python train.py --targets=["object"] --blocks_per_level=2 --warmup_steps=2400
Rows from block 7 of a small class-conditioned image flow-matching model, named by matrix and row number. Rows with one number belong to one channel. Each number is 128 + 32 x the weight over its row's rms, rounded and kept within 0 to 255. All counts start at 0. Numbers have three digits each.
Before each channel's rows are labels from the 100 images, of 14848 (inputs lightly noised), where the channel reaches its highest value: "top examples" is what is common among them. Only what is clearly more common there than usual is listed. The data: crops of objects in photos (Visual Genome). In brackets: how many of the 100.
# convs0: first 3x3 conv (model.mid.2.convs.0.weight, 192x192x3x3, each kernel summed), inputs 64-127
# convs1: second 3x3 conv (model.mid.2.convs.1.weight, 192x192x3x3, transposed, each kernel summed), outputs 64-127

top examples: object: tree (32)
convs0.44:076154163140109142094122146142182088120131088152088145101134130123141104115144126110184120113197165139094181107171129163122178136084149137118146181106160101146105162148157190129167138174117131
convs1.44:165149154089134181111119116130058141084110202136143192148134161163140160118151158146110064114157150085175137103143156111150115122144155123176104115136126178068183188119118064133083106109109125

top examples: object: hair (43)
convs0.139:121141058128110133113137147114179078158196074096152140112121109100148119155121119088174154196098192194121132111124104185142118175131102143097153126124140087161140045130112178171166146097165105
convs1.139:138162155097145128172128190116062140077162202100150129122115115108146159095124142171161137073138161073185117135167154127107110151128170114181121112086107157129147155073175117145158097138101147

top examples: object: hair (33); object: head (25)
convs0.178:113154116150158181132105145141095141146089154169160150062122203117162091169179184103130153109088145153085134116123101102099157155108155151123153162186170121125143153190147115089062145104109142
convs1.178:108152184063087154136149165105058075104134144091106135147133102153114136123121120133118129133149128069159133200125205155108121107166153147219109098123125092169178127108138115122114071136152094

top examples: object: hair (33)
convs0.123:111161083147150167153150082142251130156123071143139139176153121158173115169122116071137134153092109217133136138103076115128170164152119145085124102162132146125161110135147160142143171125144144
convs1.123:149145182145134117157067166138038125085128195140163145133117138089153160098141102166116102109161159049118147146158203139108128128129149126221104188106121133116153126105148117144143077168074155

top examples: object: shirt (27)
convs0.79:072156142144024162141081121100138130124061111164144110057086182127146106134144133128102110103132150119086133109148142136071106108118145067127145221167098168138118150089143085120126097172074096
convs1.79:140115139106154129096170111134074145093151129065143156180189091169087160130148175166128161109128153086159161102106140184188121173129139140163137115063141127109123141110081135133085075081171104

top examples: object: hair (27); object: head (27)
convs0.175:109130064107120176173123123148080168134104114154117129110114180090131115106134152178149163103093125090157132116110147070156140103071133110158147140147138134082149170121107077119097132154112136
convs1.175:122138151087138123116112156092053099143177085085103150167162096159157139127118124138138148130103140080156147191151167170119154113174099187178123142105136120162130099120129144123120074144152096

top examples: object: hair (29)
convs0.119:107159082152157169162141084131250125155113068151134131177147108155184112172133117066131131162090118214134130131101074105125164150151113149079116105163127135122158101124148146142137170139145142
convs1.119:153142171135148108151071163143034127072122192131171156145115149089148164098145107157123114119164153058120164151170194149122129128132153122210110199095111138110162126109161138141148074159067159

top examples: object: shirt (36)
convs0.19:083123165126137156151083094110129157139139118189115170053097114176120137092107107157167058080124153110087090113131168104121124129103141070171158173143147129118135126064116140176066120175091113
convs1.19:174113122146206108136139139087084159119170227049136166130152153132102150096175158144122106165089152101144163140150142132143164098153143161153135117082118148139106161120132073129150119106155070

top examples: object: tree (34)
convs0.99:056113172155075140138063069102164154139085094172129148086107115131146127129135150101167052135093126118105122133102158084081150078128115086135188107141067110133152139094120130117088119210085075
convs1.99:162148126105205116104202142133054130092166164068120175123150135134126136106118112159139170083127187084133164124159153159133091128119169133176097145084131150103122099114173122100123115088142115

top examples: object: man (25)
convs0.88:172095145128086118103154149144097118094109163112182054148133127140124164101143161204087159139155102120032099131111152181124137068167137132152126069142095140119154183107116154129095128140153157
convs1.88:164136127177174163139125088133092112159177152132109155112133078078099115129153094154117179120107125100108157131121155140161132150120187166161090178124113140142077098123125109150169144112201121

top examples: object: hair (34)
convs0.43:105162091147140168149132089134246128155131069133142142190153119158167109170121115069129134156097113216144136142093077112111164159150114151092133100161125154123159104128133158147149168131142140
convs1.43:152132172144162116165084162150034130097119201155151161117106131089151157107141086152114114111153165054108154151173197119113141124140162117216101207101122127110146102103186120133131085184070163

top examples: object: window (26)
convs0.82:139177160056131131174178157130163110150142119172092160096085129143187194148110130134141154136169099137159189121163113175110116113124133168102066137110152160121125183139151162142180163160172140
convs1.82:186115163200071139126093115145051148117088168116160105141162180078090130167122108151161115168139130086094154123131164130120148118120144146191146141162091105153125128107084101125109070122116164

top examples: object: pants (25)
convs0.155:157092170103169126156116152130110142158143148125083120140097105173109146129067116130122125092109121140068089128157137170187141104198142117153098143130106185159127139104153110139134154133156120
convs1.155:136107146187123084138128116165055100125105148164137110137109169114082139086167105167101135169171118075102169108101194179201117138075127126203161228121159136125100093158100188079168120113101187

top examples: object: tire (26)
convs0.18:163148066077106152086180163164114098121125110107098135113147152168105105156057122091141171166070144117126067120174155134110105088122109139145141124141178155124141150071132147160124133084207131
convs1.18:089138143099142087155157167108091088102140175104095212101121070107181123104139137131157115116105180093173190115155151142106179134147135153151093136075157110068114161149163151131176125147087110

top examples: object: tree (26)
convs0.63:145143229152121129146120154109190130163105140190132121085134101154122140120165139154138124080204126128072160130172141169165138117139148135095146212087123118162116141143151123064185124166085150
convs1.63:137130140141136186108115077176054119057129166130136168155134146141100115116138137168171122108146149073145179099146161130154128122089189140183114138121151145087181168145085127139134095097112083

top examples: object: hair (29); object: head (25)
convs0.184:147106172129164140114117148137143111150124127117126114150088158108117171121121093144139121109150155120122121196108146151148121131104140082149144058166114129197124118106124149095107130121131104
convs1.184:134145148097084103146142181097100086078113164142115171068158102133105114114139120115097159133149149101141105061121159157121127182157129159159102166123200110040130164133148144115171130152131168

top examples: object: shirt (25)
convs0.160:158112125124100167124136154157079133150068159182124151076072211128146127156128150181159105158171175125100131139116116119146164160145187179143132128165113159104142215149177143120134184127101168
convs1.160:097150160064153150190186118133096072139156127078127110174117103187110114176130141090110111119138090116189170163118168163100116133162092128178142112111142083161096115176095085171111105112183149

top examples: object: hair (26)
convs0.131:183101180133079129102114114181103159105075114176108096149113144132102172092104155121162126151115163111151107126082164183127156135100122050137192114167085090164129096110140160108110126150129132
convs1.131:152143148135160115142142176088071136137165172142113211094159063129112129124197077151081141132137130084135100077116177118114095143163150170194125153135156145087099142147149097120152127146139161

top examples: object: shirt (32)
convs0.176:117105152119105143118131136101090113145124133167056131125060122117103155128160152093173136096147096127124110072114173108112183175171136085172143160115150121054112137117156146092049097136090123
convs1.176:147134139090177069140137143175086117074104159087135154148144124169107105109118128128085147139133165087169141144146141111212140086117061156146131131091154137146130079125157114127135097143149118