config = dict(
    arch='unet',
    model='class-conditioned image flow-matching model',
    dataset='crops of objects in photos (Visual Genome)',
    train_examples=123503,
    image_size=48,
    grayscale=True,
    horizontal_flip=False,
    conditioning='class',
    objective='flow_matching',
    cond_dim=192,
    targets=['object'],
    num_classes=300,
    cond_dropout=0.1,
    logit_normal_time=True,
    norm='layernorm',
    hidden_act='relu',
    pixel_unshuffle=2,
    widths=[96, 96, 192],
    blocks_per_level=2,
    scale_shift_norm=False,
    attention=True,
    upsampling='pixel_shuffle',
    init='torch_default',
    residual_init='none',
    optimizer='adamw',
    learning_rate=0.0025,
    beta1=0.9,
    beta2=0.95,
    eps=1e-10,
    max_grad_norm=0.5,
    max_steps=12000,
    batch_size=256,
    epochs=24.9,
    lr_schedule='cosine',
    final_lr_fraction=0,
    warmup_steps=2400,
    weight_decay=0.0,
)
Rows from block 7, named by matrix and row number. Rows with one number belong to one channel. Each number is 500 + 40 x the weight over its row's rms, rounded and kept within 0 to 999. All counts start at 0. Numbers have three digits each. After the name is the row's rms in percent of the matrix's.
# convs0: first 3x3 conv (model.mid.2.convs.0.weight, 192x192x3x3), inputs 45-59, a 3x3 kernel for each
# convs1: second 3x3 conv (model.mid.2.convs.1.weight, 192x192x3x3, transposed), outputs 45-59, a 3x3 kernel for each
convs0.68 116:563472434470557505468536496499467408516528395497546479443476544450507572458486524496489459495522548512465494450462517456590503523525489588485481608553476519532427551567588583536558604492549564506433511584483458560522491478588512438559525479511489519489530552576503539507474492518495516567481527482512507547514543574476504597496593527452503637516484539538508493548470499527541503507480523505501560496529481
convs0.69 102:473517545493492553518526585524537559505500586455490557576519508539586572499569519473531595485515566524518503518493487528553510471517549507507473475464505463506529480470507503521543544537519555491516594488574559427503483493466488493490516519528510468533517475510498518527439562522483556590442523579482497439488480412517506424461527517445494491466513490522534620509554585495503525520549574526551529550577535
convs0.70 101:556538516528554519507500444513493445526512472476501486478537562509528600504533602486499516504425480503484491540540479520503473393515481542540454525567485512505493502524558505535531526500553543558439498539488452548500520481572523490544493555591531594540555614483540552446501479506511472497439462509531515497526510521489453486486501593479477576580453505470470559479485541541502558542498521597521514647560535
convs0.71 105:444468529466433557499414466469466440516463463535529484477506497529549526551538486494479459493537516497493538464520518500504499493533521485512559435493497454466449521549622473438537511426506476461544451456535452455490573518468510491476458510537548612555507538510499463452486511490498448557502437562476443472485469493451498553507552526477532524462441457502488528478435465541530469514523545497487523523441455
convs0.72 057:527501520455426480521482492460386420467423522498537603519479508540467489590544526486504493497476488513494480467441436469449445485450438522531541512531542520537571499500493515473489549484488516463484463434472507466496503525497461492473433471473609574565592557527584583528536493503469474474526490489569503531528514536519470496504520508491508530508482524494518509496504518480510540473540510462519513463521494
convs0.73 118:542536520497508554438560571458529572498477500495508467490529514499541479495512472540525416530497454457451460508536552496490548513479505472470501501482488518543472475496516464571566508540518439468554441501553460518577515573465519517451552489476507482489484485486500481504586551498527520490450510503474513535484476478494481452479459508496531511518527552488508532517550538527546557523563458576570507554537487
convs0.74 106:470478555527531527566563527392463479494516466499488447468493492548514467530497471479468460483556535505564588548534512527504545535512565477517557497538547470486506548548502528519490520528468487526570515535495491521466514538490494505479588543546531519541425518533498530562556535538491479525549513502516530511471511537489558594482467497541521526529578555512514498522499544472482484450488494448453523450453518
convs0.75 102:491467472532487519556525517487498456479522513482512489447546598499508586484455544464474472428504571515503534518522514528505525542521557523514477561493514596521523512518544583498487482499457544501482518535525468563526528493583494436489526519517532545529507494521608561532525453543555469594545466607491514505450491546501504569448517564454538600494526555530523505463508509494489502486474510475498525463492486
convs0.76 102:520487593488474527465449459477454439465491456456537534478482494437434459425416469473469484490468526516484493485502480479528457427482430508489497516503456534491480466485516475488436494437400577507476484461497448501470464487503393466513436504496566480426625504418533432469514483549476467497419448495506470538491441484502477552563574535466507582508453515501536486538554469562567502515550554500478480499532486
convs1.68 102:530458573507424522560487517451432462507514477556560467478416454495481428436493488523502495433513534485518553541523529529468461532514534510488489520505457509532518532516493518499488495474484489464589509463541584487516528533519470537482426503483503527558490523531495554539542485484539533449485555460452474484473478455476460491501528445397463503435440515509500443480476391517535394539521502474479458482520486
convs1.69 106:418466437472491462441449479435469441447495451450507478433415490444441534396417519503476534498539513480544498596587585516510522556512507508556570489544527476490483531506510468491550562567611444469408462490401464447428606492518607512537516527541467507491517538487462466423417432549417483508403447489457473513463465475475448441497496491474557486394520441499491435464481477465563553507474457504485462436485478
convs1.70 091:569483525509456537506503460524446431484453423474507430482461510457510489472449516451482478447484435413511470517552534535514472545478445488503538512497553531493522562490434525448399467464513478409476547455448568463460544539493541520456538553487515517534559528545519467466473488533481519479412440443529493514481428445510441453495537482433490526450493499547559490539537478488585514518491468555487412506515446
convs1.71 099:514560572411475481470522537507466464504477521464461531519433499502470482488494553422539555517488479510541487425516550528571554501540564475501496473441485542482507557580501495506507500490485499464446439469440427490506446530445487529530534553520483553525468484521518509524488513476478475466505484515566505536546484461475505477477552499512506484465477465559553549571569571506499511554607546497557536534554521
convs1.72 115:460512494441528532479516547455445434537504461510520482467449455488512478481452472553505376497483453530501474545508492601508504555501523500449504498457502493475491509490518533476493515465495463588569457589562448551562530452537507445517525431485497446491452445476484458475506455510449441487483413515479551486491573466432525458493496459479516474512500471468490540476477519535526572474468524504532534507530588
convs1.73 115:422477595475543569454475498484542504432477537395518561545491471531509482485427540549586545473494491507520447517544586399567542382470463558499481536534497491517521457496517480448529487487547461496570456495583394507563470515442546441478536422463507516473545532490523494471539470520495509518502458467519531534454528547430497509402425469523439490597467486386459485429446445519510489462521503499460487516442519
convs1.74 095:516463487513475469543569638498458468543538565499527591472470430485507451492461474488519578526540590481517495505517509548512532515493532499519502528518546475496578494516498471486486497426396587515508528512464485471529470459460459466499430461389453482494509530552472481535462454452504541551481458548447469471495484472471469460455464482479504487414406364538551576494479498473466427517558525506560541479529562
convs1.75 093:574501529507470478525473498517477505494469492492469472525469483529487393494459403441497498412534556459530518461473494474450480443431398495542498527545490501503526550470436489441380507483405534475558511479492472449503468452430514531501476512469486543481526540500512498497456501492401493408380440361507502518484483447420437424482496482415455512488481485523525502545551572555595557593577565517528516511540511
convs1.76 100:548538506483508514476541528442517462474522475458490431517552536487545510492503494404508508482548411487532433491502473501549547544515546542495505528499555508476511542511459544484438572525490464499503461521503510524530521537508530503532593570547535536497539555543524521529490464575520524514497484463498475471519512509508430466553568545481482516519518511564505466587487557511492583484520508463528486561578545