Weights of a small class-conditioned image flow-matching model: 24.9 epochs.
Rows from block 9 of a small class-conditioned image flow-matching model, named by matrix and row number. Rows with one number belong to one channel. Each number is 128 + 24 x the weight over its row's rms, rounded and kept within 0 to 255. All counts start at 0. Numbers have three digits each.
After each channel's rows are labels from the 100 images, of 14848 (inputs lightly noised), where the channel reaches its highest value: "patch colour" is the nearest of a few named colours to the mean colour under the peak. Only what is clearly more common there than usual is listed. The data: crops of objects in photos (Visual Genome).
# convs0: first 3x3 conv (model.decb.0.1.convs.0.weight, 96x96x3x3, each kernel summed), inputs 0-95
# convs1: second 3x3 conv (model.decb.0.1.convs.1.weight, 96x96x3x3, transposed, each kernel summed), outputs 0-95

convs0.33:166139136140168156146131166150152128156167171150158142148136152171132142134139137147141155155153174149164166149134133130154177166136161154143148138123162147151159152165148151161140132151165153150134144126148134137163173117155156135150171121123138160148145120135152115144151113138151157143
convs1.33:108140171118160111170084098126146094121131126164122110126165159130151113137148138101178134126118071092160095132133121113129119128157123142123159060111099124103120100121119160179159139109156119127131091132126116139136102133102144144134108114119156147140137110130135152122168122112136190169
patch colour: white

convs0.51:150149166118119162141147160144140126147143151141162137148143133123147130152126141148111170127145144149136135136149149142149146132169126156167159174163107163144145164173153153122143168117125162137145148149145166161144144169152176150150167161155150157119172125148148161174137138151133142125
convs1.51:123157077135105103132109131108137105127123142093110143117117112112134145118181104153144131118124143105127141140110111131106105164178078128125071111122129125162161101117130168115160156159178135128131132105142116149114107087088124126165124100141137090146121157111151107067153123105165135098
patch colour: black

convs0.36:172144131166148164139159152154149123157157144160157144150151152151140147139135143164148173142144169146152178151159145141163161135102162160145148150136157154143153146112151135151129136154162157123147134141142131146167138156167133145161165138125145154151153131152153147167147111152130152151
convs1.36:084120122070113132161063124123180122114121137119145155144135094110122111138170108105142104120152103059129102135182113127070096139209101132151129132132117139119110136128133134107146173130148102134132126133127107127099125122108143139092115143144124110121136133117119136145128168111142118144
patch colour: grey

convs0.67:161158137146147152145146155150160135173166149141143156148140145159144152146148159167139173142154164151158177141133139131163169150132171148142129140123155158141158163152164143138124156156156164145132173131132134140153154135160144147148157132132133163152159139166145136149132127145147160144
convs1.67:133115118090129116104140120136134116109106123157151111153102122139095118132144108135164109121123125163130100182139139129148162134143077123110171109135140124139122119147095122140187128121105105154139108155169132135090124164141163146142158139139173114132092098116114129168113054172160159151
patch colour: grey

convs0.80:156146146136141159147163164151155139134151158154163147152142141137146145143156156155138167136152158160146158139152161143156160120143158156145148150151142146143145170159163142139157180137131157127140146147144153164154129162157146162152142160169152151143169128152151152152149133148149150141
convs1.80:129148104128088063131141088138113124137096075092145090148117125103098169139094107125124134160120128143119114154121145123165135106094116130134119111103154148151105040110136137137122144091134150152116131170143118172122100127116095124139096107111137170129133133155143142123141100138123168138
patch colour: black

convs0.90:156140135144154149151156151152157145150123147142148126166181155141146133155166147161129151151154143162152145153142131157157143133171155158131144132151151161159170155152177138142161151140147164106143153145129146133150125157139163160155140139156158153154144137133170130157161153139160140143
convs1.90:134128180103105160147128161131123076133184134141125141146091120122133122125124117088110134078142128141105174106147160113153147123129144131118105163134112111124168131090147162106101135088130098150120072112164154121130097125153109105150170084117135101125126128131088145135102119148106102092
patch colour: white

convs0.68:151130126160157151153128130161162137161135148152123160124164163178148165135136137157152149160151141152159158145152133155144151142156156152135121135140157128178171123143158155167137134134127160137157143141127123132171139128123164149161147140126146178140144108161175154147148127135157178139
convs1.68:151144160081125148138128126110135142106177167132134112152110156111148073103138140107112176125100106081111125133177105132108125170137154141158074119143133145089119132137129126105092132110163118149115111141137124135106135130129111104113131120152172078081137177126125108150128157136082143125
patch colour: white

convs0.28:150147132141167132153158140140151148137159143158127162153155153151150151140144142139162151162156141152160151144157156157146158163153151158144143148154127146159168155160151147165154156164152164158141154140162157136158154142149145147150156145157155145157134129158155138129135155144173133134
convs1.28:147144141126088130145103163110125147139111158109155054140110141123136122130113135112140130103116150165125116161136130127148117114113140135118131083132170130112091159143140163158107126145101100123130102130065078131079084104145128184165144137118121134177135124107088136123143135150105145157
patch colour: white

convs0.14:166171165138143146163145152154127142161158148153143155154157154171148163131141145155158153146141156154154152153144143140161163165159164153148148129121148147154162140146151144160148147163152147150141140139141143142161161135154138144158168154137143155157147145164134144146137141145150157156
convs1.14:116163171108120124129102148115148110091134108131159094121145170067176096151129138111123168079126106118136158152169104124151107130143125178140120121099134116100115152104128093128135137128141090142114060127116109171111110116147106110149111122152102114102116113133152098110171116151131137139
patch colour: white

convs0.47:148128145153173117155150142149152134135153148168133166114159140174128158134139146147156165145140148159133152155155126157129165179190154146146122117130146145150161179135183149169160151166150147121142174144125125114151147123132140161140141120136146150155143123148152132138140127141134167134
convs1.47:105152129135134117139113143127112086101115152096117163143139114121145145176104053139129121119159125126110117111099122150096118087156114135155145106159040155144114127100137181123107154078128151104125134113117091114126110142133115143119155151126139117143097110113136120119169136095129132085
patch colour: white

convs0.23:155146137143145168154145160144144128134153166155154144139143142134147161159153163136146138138166153149135155152143162140155160139155133164136160159160150156150145159127150154140154158136153149146164137143156144150140157159164145154145154148168159145172152148152155160154153133158145152153
convs1.23:154128139165102091095138079125173143148133083084121143138155116135103105090146136162126162123102146087138144125127118131105125159130125096143104085076135123099156136135164112144106121168159154118101132118115110115157151113107119127097123088111066138119102139117147080136115153097137127130
patch colour: black

convs0.91:154120149141168141161129149140166136134161147156138154137170147164148149142166159136155157158157162160146162148147137138131159160152161139158153152124152153141146156143160147151154159146167141172143141140152146143170160144143166155141162143135141167143151137133139136130146146146158162152
convs1.91:133128178123104102120121111169091121139121083118135106144144156088096129141136099121128114141138082128156101135142141115132145134164133156164139077147106108152118093106149144158140156120140121081128113149106134139111062119115103144126104090143133157134139104120127177141150128079131187141
patch colour: white

convs0.75:161140160151130164152153150138133144136149157148155160130147146128161149155114130161142139123166145159128167148134151146160167119136154179151156152140130121133123172145157152122153155133131156123138148117152164172143119164155135159161145163154146165134160152174173166131130138160144130119
convs1.75:119159141139103105100156103151156114166109139115141137129114178082089124095161093133127196109068144082125112126151108165110119149130106143146085095109134132108116142150113136119117124145134118109136158122143161138141184152098124100115159114100107123128148131129127104112087116100151130097
patch colour: black